From a checkpoint of a small self-supervised image encoder: patch size [4, 4].
Rows from block 10 of a small self-supervised image encoder, named by matrix and row number. Rows with one number within an expert belong to one neuron, the router's apart. Each number is 50 + 10 x the weight over its row's rms, rounded and kept within 0 to 99. All counts start at 0.
Before each expert's rows are labels from the 100 images, of 14848, where the router gives the expert most weight on average: "peak at" is the part of the image that holds the peak. Only what is clearly more common there than usual is listed. The data: microscope photos of single blood and bone marrow cells. In brackets: how many of the 100, against the usual share in percent.
# router: router (model.blocks.10.mlp.router.weight, 16x256, trained with AdamW), inputs 128-255
# gate: expert gate (model.blocks.10.mlp.gate, 16x64x256), inputs 128-255
# up: expert up (model.blocks.10.mlp.up, 16x64x256), inputs 128-255
# down: expert down (model.blocks.10.mlp.down, 16x256x64, transposed), outputs 128-255

# expert 6
peak at: top left (37 vs 14.1); top centre (31 vs 9.4)
router.6:82 51 41 53 40 51 46 53 67 60 46 45 36 48 37 62 56 46 36 50 78 63 40 41 45 73 51 55 52 53 44 49 66 54 52 59 57 47 45 50 61 52 75 63 43 47 46 56 43 59 55 48 38 56 36 49 41 40 47 42 41 40 26 53 26 42 52 46 40 61 56 61 60 50 47 51 48 50 33 41 38 38 35 53 77 63 47 42 41 47 66 52 44 40 52 48 56 57 38 54 58 45 44 54 61 54 41 55 39 65 46 57 47 43 46 47 57 40 56 58 45 54 36 50 34 44 45 54
gate.0:40 35 61 51 50 58 53 54 30 38 42 41 47 49 46 57 56 57 71 45 52 66 62 39 57 62 66 42 34 38 53 29 44 47 56 37 60 53 37 49 39 64 53 48 55 45 27 57 63 50 47 55 56 49 50 76 76 57 65 50 44 45 52 49 48 55 44 50 68 61 51 63 71 59 57 53 45 43 58 41 33 55 38 43 44 63 56 45 49 56 39 48 41 70 70 46 44 78 45 43 48 37 64 50 55 50 54 49 55 56 60 49 50 44 54 40 43 38 55 54 48 41 49 49 44 59 48 83
up.0:48 43 46 44 46 56 38 55 49 32 55 37 41 46 45 52 61 42 49 55 35 51 60 35 57 41 58 38 39 54 48 42 57 33 69 42 32 54 34 51 40 57 48 63 40 47 43 51 45 42 52 61 55 54 45 70 75 48 69 53 68 53 59 58 58 51 37 55 65 42 48 52 67 50 51 54 50 46 60 54 32 73 40 55 47 58 41 49 37 66 49 38 41 76 68 47 71 44 44 45 41 57 69 55 30 50 52 64 40 53 46 46 51 33 44 48 56 52 60 49 46 37 47 49 36 74 38 72
down.0:60 45 48 51 49 40 54 61 42 57 30 51 42 49 54 74 74 59 35 46 52 53 73 45 56 56 60 39 53 42 51 52 65 51 52 56 60 53 54 60 40 43 46 56 56 44 41 61 58 48 53 55 69 59 46 74 72 49 52 48 78 40 66 45 45 53 60 52 69 56 50 77 58 54 54 58 56 44 51 35 56 45 32 52 59 52 51 53 52 64 44 57 37 52 55 42 43 55 51 39 45 41 57 59 69 48 47 52 49 44 56 46 53 41 45 39 46 38 55 51 41 59 63 47 24 58 47 58
gate.1:30 66 62 68 66 43 39 52 39 45 61 30 66 52 44 45 49 61 49 42 66 49 51 45 49 56 52 52 58 28 42 54 46 47 44 44 47 47 51 58 41 62 46 62 42 55 54 47 70 61 62 44 68 48 57 35 62 58 39 47 35 44 45 55 48 39 35 46 45 50 59 60 43 51 46 50 52 47 42 40 60 40 36 47 58 45 47 53 63 56 56 41 54 40 62 48 49 35 44 44 50 30 43 62 53 51 66 46 34 44 69 45 44 38 55 53 60 39 49 46 62 62 52 53 59 59 81 64
up.1:34 70 69 65 63 51 39 46 37 39 57 33 63 66 54 42 58 59 52 36 70 45 57 40 55 43 50 54 56 24 50 51 54 49 52 47 52 44 53 56 48 59 43 60 43 65 53 53 56 59 56 45 72 51 59 41 65 56 36 49 33 51 41 59 46 43 36 51 45 52 62 57 51 55 36 43 49 48 37 38 71 36 34 57 50 57 50 61 56 57 56 38 53 35 62 55 47 41 41 45 53 27 54 57 46 55 67 52 31 44 70 43 48 35 48 56 56 42 40 53 62 57 65 55 61 55 70 45
down.1:33 44 57 45 52 46 53 41 52 57 40 54 49 52 49 31 39 50 43 57 65 37 62 28 60 47 36 60 35 38 40 45 38 31 42 36 34 56 64 60 40 56 48 39 50 58 51 57 57 48 59 49 54 48 43 37 27 37 40 56 58 40 35 51 53 44 65 46 41 43 53 47 36 65 54 48 42 38 57 51 52 51 62 65 52 64 70 54 53 45 53 48 58 68 49 68 52 49 54 61 59 38 46 60 64 60 51 55 78 63 49 40 48 75 53 43 52 46 52 42 49 43 96 45 66 51 40 49
gate.2:55 47 48 65 43 63 51 49 49 42 40 46 64 61 67 54 58 36 53 47 40 41 47 39 46 53 48 50 61 57 60 58 32 49 32 53 62 50 48 47 55 45 59 43 28 69 50 42 58 33 59 49 59 58 92 33 50 49 41 50 43 47 55 44 61 61 58 48 56 21 46 59 42 61 34 52 52 39 33 51 49 39 58 45 12 43 55 57 41 49 51 46 49 41 62 58 42 49 56 42 41 51 66 50 47 68 41 44 43 48 42 47 50 48 53 52 52 38 59 52 57 56 43 61 55 30 46 41
up.2:34 41 47 31 62 37 55 49 41 48 58 57 40 44 40 52 54 57 51 52 64 52 54 66 54 42 50 50 34 49 44 50 68 53 69 40 35 35 61 58 44 58 51 56 67 34 43 62 37 56 49 50 52 38 10 70 50 59 49 37 49 52 44 50 56 44 47 55 62 75 48 42 38 42 57 55 48 55 67 50 51 62 55 53 78 57 50 60 62 45 45 65 60 64 35 55 51 44 61 62 58 46 46 46 54 37 50 45 57 59 62 43 45 47 40 55 44 65 35 49 58 46 53 39 54 55 62 45
down.2:52 46 50 40 55 48 63 61 51 29 67 46 38 47 39 64 61 39 53 58 62 68 76 67 94 52 44 60 56 65 35 50 56 55 47 46 54 61 57 49 33 44 62 49 55 26 36 53 44 62 49 44 53 42 40 53 49 46 52 20 45 52 44 51 45 37 52 53 53 53 41 51 40 47 47 57 51 59 35 57 49 51 60 51 71 60 49 68 49 44 47 48 60 43 50 55 42 40 66 48 46 45 49 48 61 47 51 43 52 33 49 56 60 61 41 45 39 52 89 52 51 51 45 40 59 48 49 50
gate.3:53 65 59 61 47 30 50 63 37 37 66 53 48 53 55 44 41 38 49 49 45 39 60 37 29 60 55 44 55 35 31 59 46 51 63 43 76 63 46 64 58 47 39 46 50 54 57 70 51 72 55 58 42 53 57 44 56 39 69 61 56 59 31 61 55 50 46 44 52 55 52 32 24 46 55 47 40 52 38 41 35 45 48 29 45 55 48 53 44 61 66 39 38 41 43 50 51 53 35 62 36 38 37 52 42 39 69 60 54 53 82 56 52 47 58 41 52 47 56 61 42 58 49 58 48 53 73 51
up.3:38 38 42 44 50 41 50 37 43 67 34 37 39 67 52 53 60 60 24 56 60 21 49 55 30 47 49 58 61 50 36 48 54 51 59 53 49 36 37 49 68 59 53 59 67 55 56 66 53 52 47 50 44 56 45 48 37 44 49 37 48 54 51 53 46 53 60 51 50 42 44 57 63 44 34 51 68 48 47 48 53 63 36 52 51 39 64 53 54 46 47 55 52 73 45 49 44 55 80 45 56 54 49 62 41 62 56 48 38 40 57 49 50 50 38 49 56 28 45 43 52 51 50 50 53 54 48 41
down.3:41 46 50 44 51 56 39 74 41 42 57 46 43 72 49 61 42 47 53 53 58 73 39 58 52 46 52 53 37 52 61 55 46 45 52 40 56 63 67 54 60 46 43 46 50 45 48 76 61 48 50 61 37 45 55 57 47 57 57 48 44 69 45 57 44 49 35 54 31 57 45 33 56 41 58 27 42 75 62 40 53 40 49 59 24 62 54 43 46 48 58 58 47 58 47 58 51 74 16 66 66 51 49 53 51 52 52 45 52 49 44 66 57 55 23 60 53 54 67 48 48 48 35 49 55 63 43 62

# expert 8
peak at: top centre (73 vs 9.4)
router.8:25 45 61 49 54 41 42 58 57 66 42 57 44 41 33 50 63 62 47 51 43 64 61 62 47 56 50 55 41 45 41 65 36 56 49 35 81 53 52 33 33 44 68 54 55 55 32 36 46 59 45 57 46 52 61 40 56 55 33 52 61 54 57 56 48 42 53 51 52 42 51 44 44 50 48 51 55 53 46 35 52 55 30 50 45 54 57 47 41 49 50 47 30 41 40 45 38 45 42 65 59 54 55 42 47 29 43 43 53 43 54 57 59 40 51 46 47 67 59 26 43 61 49 59 44 48 39 64
gate.0:62 51 51 56 40 37 73 44 44 47 43 47 53 53 60 46 37 73 45 48 42 58 55 44 51 61 50 44 35 46 60 46 36 45 26 44 74 54 41 44 50 70 45 57 54 54 53 50 71 45 60 59 49 59 53 60 46 53 52 50 39 42 51 39 50 53 50 54 59 40 63 57 43 42 38 56 57 45 58 40 38 61 61 44 63 39 51 56 66 47 53 54 54 68 37 68 34 60 56 54 48 40 44 59 42 60 56 68 41 55 35 53 56 49 58 42 55 35 28 72 45 46 48 64 34 41 45 56
up.0:38 66 49 46 57 32 64 67 41 45 51 68 46 40 50 32 60 79 58 55 49 69 49 48 41 49 39 41 39 38 61 59 31 30 42 43 53 46 36 55 50 60 60 39 47 48 53 47 62 71 49 47 54 50 51 52 57 41 51 34 55 53 63 41 56 44 57 49 66 46 47 41 51 42 43 52 38 44 47 56 37 55 66 50 61 36 42 51 53 43 56 64 47 63 42 58 43 73 52 55 57 49 35 65 57 52 49 58 47 46 55 58 54 60 45 60 58 55 39 56 56 43 36 41 45 40 33 65
down.0:47 65 56 55 62 49 55 62 51 52 55 62 38 37 66 42 46 42 55 37 49 38 63 58 31 55 54 33 47 38 62 52 46 66 65 59 63 31 58 46 50 38 61 58 39 46 47 52 53 34 37 30 77 54 33 47 52 46 43 69 45 56 40 54 56 50 39 44 47 51 62 48 53 46 45 56 50 50 54 47 40 38 58 54 78 64 58 41 64 61 32 40 51 53 40 54 49 68 52 67 50 55 53 39 53 45 43 33 54 52 50 42 31 48 43 50 60 41 53 41 50 25 50 43 62 46 68 52
gate.1:51 36 48 46 50 44 52 56 39 65 64 39 53 54 34 60 62 57 54 43 41 50 46 43 41 58 63 63 52 45 52 42 40 45 46 68 34 58 57 52 68 58 38 67 53 62 52 34 49 50 50 44 33 53 27 45 44 45 59 69 40 50 56 53 56 45 53 45 27 42 44 51 45 56 35 46 42 50 31 63 49 45 44 58 54 41 53 37 78 39 52 46 54 45 65 45 35 39 51 69 41 52 41 43 47 42 57 58 55 40 47 35 42 69 53 52 65 44 51 58 51 44 68 55 43 69 38 47
up.1:44 78 54 47 49 50 43 26 50 43 67 55 45 33 54 55 45 56 59 51 53 42 56 43 44 50 34 35 34 43 47 69 50 68 43 36 46 42 54 37 31 57 31 45 44 50 47 59 72 33 58 38 75 56 60 43 63 63 42 67 49 37 55 61 50 52 41 47 56 51 63 35 48 50 56 56 53 60 57 36 54 60 38 52 60 58 40 62 58 41 41 49 44 66 36 52 66 39 46 59 54 53 46 57 50 60 43 70 54 54 57 53 55 40 74 40 55 54 40 52 48 49 74 53 41 52 65 46
down.1:49 49 54 45 31 46 55 56 57 60 39 44 61 59 52 50 59 51 51 54 54 56 78 60 55 42 43 44 36 50 42 52 44 53 52 55 40 44 48 40 50 23 48 38 52 56 58 54 49 39 49 59 54 28 44 47 40 37 64 70 70 54 34 37 60 57 54 47 47 43 31 49 48 75 46 49 62 49 52 49 41 52 54 55 49 35 52 55 54 49 69 82 16 57 53 50 36 60 44 49 48 48 56 33 54 61 34 70 38 43 47 57 57 48 26 48 65 58 46 44 50 60 45 62 58 59 49 47
gate.2:17 47 54 48 48 40 56 61 48 36 53 54 48 59 54 62 50 52 55 23 81 44 45 40 49 55 34 42 53 60 43 43 52 47 58 78 47 40 61 56 52 49 31 58 51 52 45 53 41 41 60 47 46 45 57 44 63 42 53 51 67 56 48 38 32 43 61 41 48 39 47 53 57 48 51 50 35 52 38 61 59 46 48 33 62 43 62 60 69 47 45 38 53 47 50 47 46 48 46 47 55 45 46 42 57 40 79 62 41 53 55 66 46 36 48 66 60 43 57 47 59 75 37 51 54 58 46 49
up.2:63 22 66 59 47 48 52 52 50 46 52 59 64 59 41 48 31 53 48 53 26 51 54 62 39 33 60 44 44 54 50 59 54 52 66 71 49 58 37 52 50 63 43 61 61 55 57 48 63 71 41 52 65 67 52 67 47 62 50 44 53 46 46 49 52 45 65 64 37 50 48 42 52 36 53 44 54 48 58 52 15 31 40 69 43 40 35 44 37 50 46 59 40 42 45 59 40 41 51 42 51 61 46 43 42 57 74 41 51 42 50 35 42 74 35 33 54 49 64 58 41 52 41 53 49 52 36 61
down.2:75 31 43 44 41 61 43 38 50 47 53 77 57 62 45 59 65 56 34 42 45 48 44 49 44 57 63 70 42 53 51 53 55 58 43 55 46 64 41 47 55 40 52 45 58 42 48 49 56 64 47 56 48 44 69 55 64 46 61 50 49 38 56 32 28 32 40 69 46 46 47 57 62 33 51 55 47 68 54 45 66 61 41 42 33 57 32 46 60 67 53 58 65 48 56 42 55 43 66 45 40 69 41 64 46 48 51 45 49 56 47 55 53 40 42 66 38 62 42 58 46 70 16 58 49 43 61 63
gate.3:47 32 51 33 49 64 43 43 49 35 52 46 58 58 46 74 50 62 62 40 39 81 51 53 39 62 45 38 49 66 56 56 52 70 60 54 57 49 47 53 45 37 58 55 46 61 43 65 45 50 64 50 66 45 54 56 51 61 50 37 36 54 34 43 43 55 64 40 64 42 52 51 63 48 62 45 37 52 40 39 44 36 50 35 54 40 54 40 55 46 47 59 56 43 38 51 51 51 42 63 51 44 74 48 60 42 43 34 49 42 42 47 44 46 50 45 43 31 52 57 45 51 38 48 28 59 76 85
up.3:30 59 52 35 40 59 50 42 56 39 53 50 51 57 50 74 53 46 60 40 50 76 48 43 47 67 54 29 45 48 69 37 40 62 55 57 59 54 42 54 54 49 44 53 49 61 61 72 47 32 61 30 59 41 62 74 60 59 48 39 52 50 26 48 57 64 70 57 68 43 53 56 45 67 57 56 45 36 50 42 52 45 55 45 53 42 38 53 47 48 35 57 49 64 43 45 69 56 55 44 55 41 64 40 39 52 43 34 44 51 45 57 41 47 43 51 56 24 47 40 49 46 41 50 27 60 66 67
down.3:53 46 37 48 57 47 57 31 69 42 46 51 32 60 54 53 50 66 49 38 52 46 50 44 63 77 49 38 48 46 51 42 40 58 47 54 41 52 31 67 45 60 57 49 38 64 48 46 47 41 51 41 63 56 58 34 40 49 60 37 80 41 58 48 46 52 46 47 35 42 46 35 44 59 54 33 51 38 63 49 55 47 40 52 59 39 50 38 54 44 37 58 51 37 57 50 51 68 44 61 55 43 48 76 50 51 47 68 28 44 46 40 56 44 50 46 42 40 38 44 61 49 44 55 44 39 53 50

# expert 5
peak at: top centre (44 vs 9.4); top right (36 vs 14.1)
router.5:58 44 55 65 31 53 57 45 30 61 62 48 37 43 42 51 47 52 53 48 50 63 53 43 49 45 66 36 47 40 42 50 48 55 42 62 47 49 53 42 48 61 60 39 47 65 48 35 47 70 36 63 51 55 47 40 56 53 37 52 60 47 47 56 39 60 40 46 50 71 63 63 39 57 53 50 42 37 53 44 48 55 46 60 56 47 61 55 34 55 47 32 38 37 44 48 43 32 34 57 57 62 47 33 59 45 59 25 38 62 67 36 49 45 44 43 55 46 47 75 42 58 29 52 39 51 62 62
gate.0:51 34 48 41 58 43 56 70 48 46 52 63 53 44 51 65 58 35 45 66 48 41 44 44 36 52 47 58 50 72 37 58 48 47 46 38 54 57 71 44 42 54 48 51 33 62 44 52 70 55 59 67 47 54 57 46 40 34 47 36 52 37 42 52 43 60 55 19 66 52 35 73 48 52 64 55 57 46 45 65 50 48 38 56 46 57 54 44 49 45 63 43 43 66 20 54 47 55 43 39 60 48 49 77 51 55 55 46 54 48 39 49 48 32 51 57 52 65 48 48 50 42 48 56 39 46 62 44
up.0:45 59 48 50 50 55 56 52 36 32 53 49 43 60 49 41 58 50 47 55 45 52 37 40 43 31 52 56 41 42 58 52 56 35 50 33 51 35 29 62 60 50 38 41 51 39 55 49 55 42 46 63 66 45 59 54 71 43 39 60 58 49 54 52 55 52 42 88 40 54 63 56 53 38 35 37 57 43 52 52 30 41 59 46 47 52 47 46 45 59 33 56 45 46 55 52 55 48 51 50 64 38 47 30 50 52 56 45 45 40 52 42 50 63 58 44 48 38 67 60 46 45 52 38 61 47 55 53
down.0:45 44 47 54 59 51 57 51 48 57 56 51 57 40 49 46 67 54 44 47 66 45 42 53 65 50 52 57 43 52 35 48 52 46 47 48 66 77 33 49 40 44 52 36 61 49 67 59 49 41 61 47 60 56 61 30 48 41 50 04 47 52 65 68 45 47 74 69 46 38 47 49 59 51 39 55 41 34 45 44 53 61 61 60 54 55 50 61 45 63 65 63 44 52 43 58 52 40 53 62 45 58 45 65 43 53 45 47 49 65 57 58 45 44 55 38 50 21 38 52 49 49 38 53 35 51 44 60
gate.1:58 46 51 50 37 44 54 37 50 33 66 60 53 49 51 52 36 53 65 47 66 41 50 39 56 58 34 48 46 63 43 68 41 60 48 64 58 50 53 53 52 68 35 41 48 54 55 34 47 49 69 55 43 56 58 47 50 61 60 46 39 45 51 49 51 43 34 51 35 55 56 52 51 47 55 45 52 49 50 42 50 45 59 58 46 40 50 36 62 55 50 14 50 26 43 62 32 33 55 46 50 62 37 63 52 54 39 62 52 73 46 53 62 63 54 49 49 50 52 51 53 56 45 60 51 48 43 42
up.1:68 46 57 54 68 48 57 64 60 56 34 57 45 50 43 55 64 40 46 51 32 49 41 65 30 42 59 61 54 66 58 40 55 37 58 50 42 55 43 48 48 24 47 47 41 50 43 65 53 29 49 48 62 44 45 48 61 39 46 55 59 55 56 55 51 55 64 51 68 40 46 34 43 51 46 64 58 43 57 56 46 47 46 48 56 42 51 50 43 52 54 79 52 77 56 45 49 59 37 46 54 37 50 39 44 48 54 44 36 27 54 53 45 43 55 43 62 44 57 48 48 42 46 44 47 46 43 63
down.1:33 53 47 57 39 52 41 44 53 59 52 38 59 52 61 46 49 58 73 69 38 51 42 51 55 43 30 40 36 52 44 51 42 37 48 22 44 46 32 40 54 44 66 45 59 60 59 50 38 71 47 63 37 53 41 40 47 58 51 57 52 49 36 49 72 43 41 52 45 67 55 38 57 46 74 26 56 51 58 61 63 56 59 57 52 56 31 43 60 56 45 49 45 55 69 59 47 42 37 54 57 49 53 35 52 58 50 59 50 40 68 44 62 45 66 57 46 50 60 64 52 62 50 50 55 59 70 51
gate.2:59 27 57 16 47 62 42 58 52 48 60 69 43 54 47 65 47 33 66 51 61 29 36 46 53 50 48 48 47 37 43 48 53 38 53 40 61 56 50 61 62 51 65 41 40 49 52 47 68 50 66 65 68 51 54 55 49 39 50 34 52 42 31 64 52 62 51 42 59 54 53 62 49 55 33 57 55 36 50 63 46 41 50 50 67 34 47 44 49 40 47 49 43 49 42 39 57 56 36 27 68 48 48 58 59 43 64 45 53 51 52 50 44 47 38 41 57 42 55 53 41 42 37 46 58 69 63 31
up.2:42 27 57 47 43 50 35 49 57 29 50 74 56 49 53 61 46 36 62 48 57 49 72 60 67 54 50 65 54 56 46 44 40 74 46 30 67 53 49 52 45 43 52 54 43 48 46 49 68 22 43 66 36 65 41 71 44 61 47 50 43 65 57 55 61 48 50 48 50 65 57 74 36 51 49 58 48 49 42 35 47 50 46 42 55 64 51 58 65 43 48 48 34 64 54 40 45 55 58 51 54 65 63 39 52 33 60 74 37 56 57 63 40 39 42 56 52 48 30 40 35 30 43 40 65 72 46 60
down.2:42 39 35 45 39 51 49 48 51 51 55 53 64 54 55 45 62 44 49 62 46 65 42 50 49 56 28 49 53 50 43 40 47 32 52 37 56 41 50 63 35 53 51 54 46 58 31 52 49 41 65 58 36 43 71 75 58 53 66 56 61 57 28 66 44 48 67 36 52 47 37 39 47 44 44 60 42 39 50 51 45 72 33 44 46 31 43 47 46 48 44 61 65 54 57 40 48 54 46 62 56 50 37 43 49 44 45 60 55 47 22 62 53 52 54 49 43 44 39 47 56 56 42 56 53 36 39 42
gate.3:43 43 63 47 45 29 37 52 57 44 59 49 51 40 62 59 61 37 34 65 67 51 56 46 57 56 49 57 53 41 43 32 59 36 58 41 55 46 58 44 41 50 86 38 69 54 55 43 64 59 44 55 44 43 56 41 61 63 63 54 45 33 53 50 45 58 37 53 59 40 58 55 55 54 35 59 47 43 34 37 51 36 54 53 66 38 53 36 60 36 44 18 50 66 45 47 53 51 57 53 54 43 48 50 62 48 63 56 49 68 61 67 33 37 59 47 56 22 56 50 53 53 47 54 45 49 63 40
up.3:56 57 61 49 46 35 75 69 47 37 62 53 38 55 54 47 44 40 57 57 61 71 55 46 44 42 35 46 43 59 51 53 55 63 57 48 42 66 58 59 51 45 65 49 64 53 53 16 46 52 39 40 48 42 46 47 39 54 71 44 50 40 49 42 48 52 40 44 52 49 35 56 30 47 70 60 44 43 37 46 40 49 43 52 53 42 53 45 54 65 48 29 53 41 33 45 44 59 39 51 55 73 43 64 45 44 45 77 62 50 60 50 47 52 52 59 50 53 48 65 41 54 36 40 44 40 62 45
down.3:46 52 53 44 36 54 44 43 31 62 43 59 61 56 43 54 61 62 57 58 71 52 42 40 49 54 52 34 63 53 53 63 49 53 43 54 58 59 55 54 55 41 63 48 43 52 52 32 63 49 46 51 56 48 47 54 60 42 61 35 48 62 58 35 62 52 27 23 49 50 56 66 35 63 66 38 67 43 42 56 43 76 53 60 48 35 35 57 52 47 52 62 59 45 54 47 41 77 48 52 58 43 49 67 71 44 73 57 54 38 63 46 46 65 30 60 49 50 48 41 47 42 43 54 51 46 56 45

# expert 7
peak at: bottom right (45 vs 14.1); bottom left (45 vs 14.1)
router.7:70 49 40 61 46 58 49 38 50 57 50 55 63 64 58 33 53 52 46 36 51 52 39 43 48 40 54 44 41 28 41 34 49 43 45 48 42 48 45 47 66 56 47 55 40 43 46 31 52 48 41 43 50 38 73 44 45 62 58 50 61 61 61 47 55 36 45 55 43 62 52 50 56 46 46 53 59 52 57 66 57 52 31 33 55 70 45 55 53 30 64 39 63 48 48 42 56 39 46 38 47 35 22 66 50 73 52 51 50 53 39 54 43 45 74 61 45 68 38 41 52 46 46 39 45 51 42 44
gate.0:37 46 39 30 34 41 60 54 44 66 43 39 47 54 54 46 46 51 56 35 48 51 54 61 52 45 32 65 60 47 60 54 46 30 55 36 49 53 39 45 52 49 55 49 61 47 43 47 66 66 52 61 39 34 33 55 61 46 55 56 69 64 59 32 54 38 46 44 45 34 49 58 33 48 72 46 49 62 48 64 58 51 45 55 64 52 52 53 48 45 46 75 53 58 48 48 44 60 72 60 35 39 46 44 59 57 53 40 38 66 37 55 49 55 58 60 54 50 23 59 66 61 39 55 33 53 47 61
up.0:60 54 49 61 67 64 44 44 39 50 53 34 50 40 49 55 40 49 44 63 44 44 45 38 47 57 69 33 35 48 54 59 56 53 42 55 41 55 77 39 57 41 42 52 56 37 55 55 31 45 34 31 68 54 63 47 41 57 46 37 41 40 57 64 60 45 51 51 58 70 45 33 52 49 37 52 43 20 53 55 51 42 69 56 41 48 46 51 50 49 45 57 45 48 55 57 49 38 32 36 52 54 48 59 37 48 58 53 71 45 74 42 68 48 49 40 45 54 51 41 42 45 63 33 57 32 56 54
down.0:49 45 43 47 54 56 53 59 47 57 75 45 39 21 50 48 51 45 54 42 60 55 55 36 46 54 53 44 46 38 55 41 40 55 42 46 50 50 65 63 40 46 54 57 53 56 41 31 59 49 12 36 33 40 50 41 48 53 48 59 48 63 56 59 35 45 42 39 48 59 54 49 58 52 64 54 44 38 56 48 46 40 47 50 47 56 55 53 60 49 54 41 37 55 46 34 42 48 46 61 51 49 29 55 39 34 69 46 74 40 45 52 53 46 60 59 60 57 40 32 37 50 47 66 70 44 54 50
gate.1:48 39 60 41 50 53 52 54 36 36 67 46 41 37 48 43 59 79 53 45 53 56 59 43 66 66 38 43 55 62 62 62 46 47 55 58 45 32 69 53 56 41 45 56 51 47 52 70 66 46 38 55 36 46 24 72 38 65 53 43 40 53 46 52 55 68 60 51 53 65 37 46 53 53 45 58 47 60 47 35 36 62 31 45 50 55 63 41 40 47 42 47 55 45 53 41 50 54 37 46 47 69 34 31 66 41 67 59 47 58 46 65 54 46 44 50 49 31 44 40 48 47 52 44 43 48 62 37
up.1:45 54 64 75 51 37 53 58 61 54 47 53 49 64 44 43 48 31 39 60 57 47 43 51 54 48 61 46 45 36 51 46 42 55 58 45 79 81 53 55 46 50 36 54 60 60 62 42 40 58 46 44 53 62 75 36 58 37 41 58 62 48 64 62 39 57 31 48 35 49 55 47 30 69 51 52 36 51 57 55 44 47 59 56 40 42 33 53 62 60 58 58 38 31 28 36 61 53 42 63 48 34 59 49 36 53 48 44 70 38 57 60 55 42 61 41 56 65 58 55 52 56 54 46 49 45 33 56
down.1:53 53 51 71 72 40 43 44 62 40 34 43 37 53 66 44 59 54 24 51 56 73 55 66 55 42 51 75 51 32 46 38 38 56 58 53 59 54 46 40 46 62 49 46 61 60 64 50 32 50 48 50 41 55 45 51 61 45 64 42 35 50 42 61 58 55 48 51 38 85 54 33 59 38 47 56 43 59 58 48 39 52 41 54 43 42 65 32 40 48 59 58 57 43 58 35 55 55 49 45 46 39 26 46 41 45 48 47 46 59 54 61 45 42 49 56 54 55 64 60 65 58 31 53 59 42 39 52
gate.2:64 53 50 42 46 75 55 54 59 54 43 59 56 66 36 50 45 57 60 42 37 51 46 76 59 66 37 59 38 35 54 63 60 55 51 54 52 48 44 43 42 44 52 74 61 46 56 43 30 63 44 37 40 48 44 47 67 41 29 50 59 35 38 45 49 42 51 63 47 50 44 45 51 55 34 57 53 52 45 43 37 55 35 61 80 62 39 58 48 51 66 60 59 67 54 47 41 52 46 44 38 48 60 58 58 56 50 43 49 60 50 53 57 57 32 47 52 58 44 61 50 72 46 55 44 39 58 53
up.2:65 55 51 42 35 54 37 41 48 65 42 57 57 62 41 47 52 58 65 37 41 49 60 67 56 61 49 47 68 48 47 62 56 47 43 45 47 24 56 61 40 39 55 66 48 58 37 48 58 51 49 49 43 59 47 60 57 54 55 53 55 33 52 48 80 55 44 74 62 60 40 54 45 44 31 52 64 58 32 34 43 25 50 56 41 46 43 41 56 55 50 62 64 49 64 59 59 34 44 54 46 36 49 56 71 45 32 58 55 30 52 68 49 52 53 65 52 45 43 50 55 48 58 58 43 33 35 50
down.2:48 32 40 62 53 43 53 62 49 51 57 43 35 34 53 55 57 62 61 58 60 59 45 51 64 51 40 54 47 54 63 43 64 58 51 68 35 40 57 48 46 22 53 60 53 46 52 52 76 44 51 55 60 43 66 65 32 43 57 52 43 49 40 42 48 53 59 71 56 38 44 48 52 44 44 47 49 64 45 40 39 69 59 57 47 39 56 53 47 66 49 69 30 52 50 54 41 44 64 49 54 56 51 55 56 46 43 53 35 41 46 42 62 58 48 66 43 59 43 40 52 43 34 38 41 56 54 51
gate.3:55 73 39 48 54 46 54 49 48 50 45 56 38 67 51 54 51 71 45 46 52 53 47 52 66 32 48 59 58 46 38 46 41 40 33 47 36 55 48 42 38 46 47 58 60 57 49 39 39 51 47 48 44 47 54 48 50 51 54 47 55 49 51 41 51 69 41 49 37 40 40 58 50 43 63 54 49 63 34 59 46 53 49 49 57 66 53 66 57 60 47 68 62 48 42 50 28 62 70 51 41 38 49 67 58 52 58 48 51 43 34 70 44 57 43 53 44 60 29 40 56 58 32 65 66 36 42 59
up.3:47 58 46 43 47 37 45 46 56 63 37 42 48 53 69 40 51 61 51 43 42 21 47 54 42 49 66 48 50 58 42 44 42 53 47 46 36 49 31 40 55 39 45 54 64 52 49 52 42 40 57 59 34 54 59 65 56 52 51 39 40 41 50 47 63 48 59 64 38 37 42 56 54 58 71 65 44 48 41 65 36 61 53 66 48 57 43 53 50 67 42 70 71 40 50 45 52 44 84 54 40 49 38 51 53 58 53 42 57 41 42 64 46 48 47 67 52 47 50 44 63 49 31 40 52 28 33 56
down.3:68 55 50 53 58 74 62 53 51 48 50 28 38 43 36 46 47 45 42 52 48 62 50 56 30 61 52 28 35 54 43 58 52 57 40 48 48 44 39 56 56 57 51 32 45 54 57 51 63 38 46 60 37 39 60 54 47 66 50 64 49 35 49 53 93 44 39 52 44 42 45 60 48 66 42 41 49 42 37 61 38 42 56 51 47 37 62 58 54 50 39 58 27 82 63 56 53 57 49 33 40 45 47 41 62 52 48 53 60 51 50 34 55 42 64 54 54 45 41 36 73 59 65 55 33 36 58 66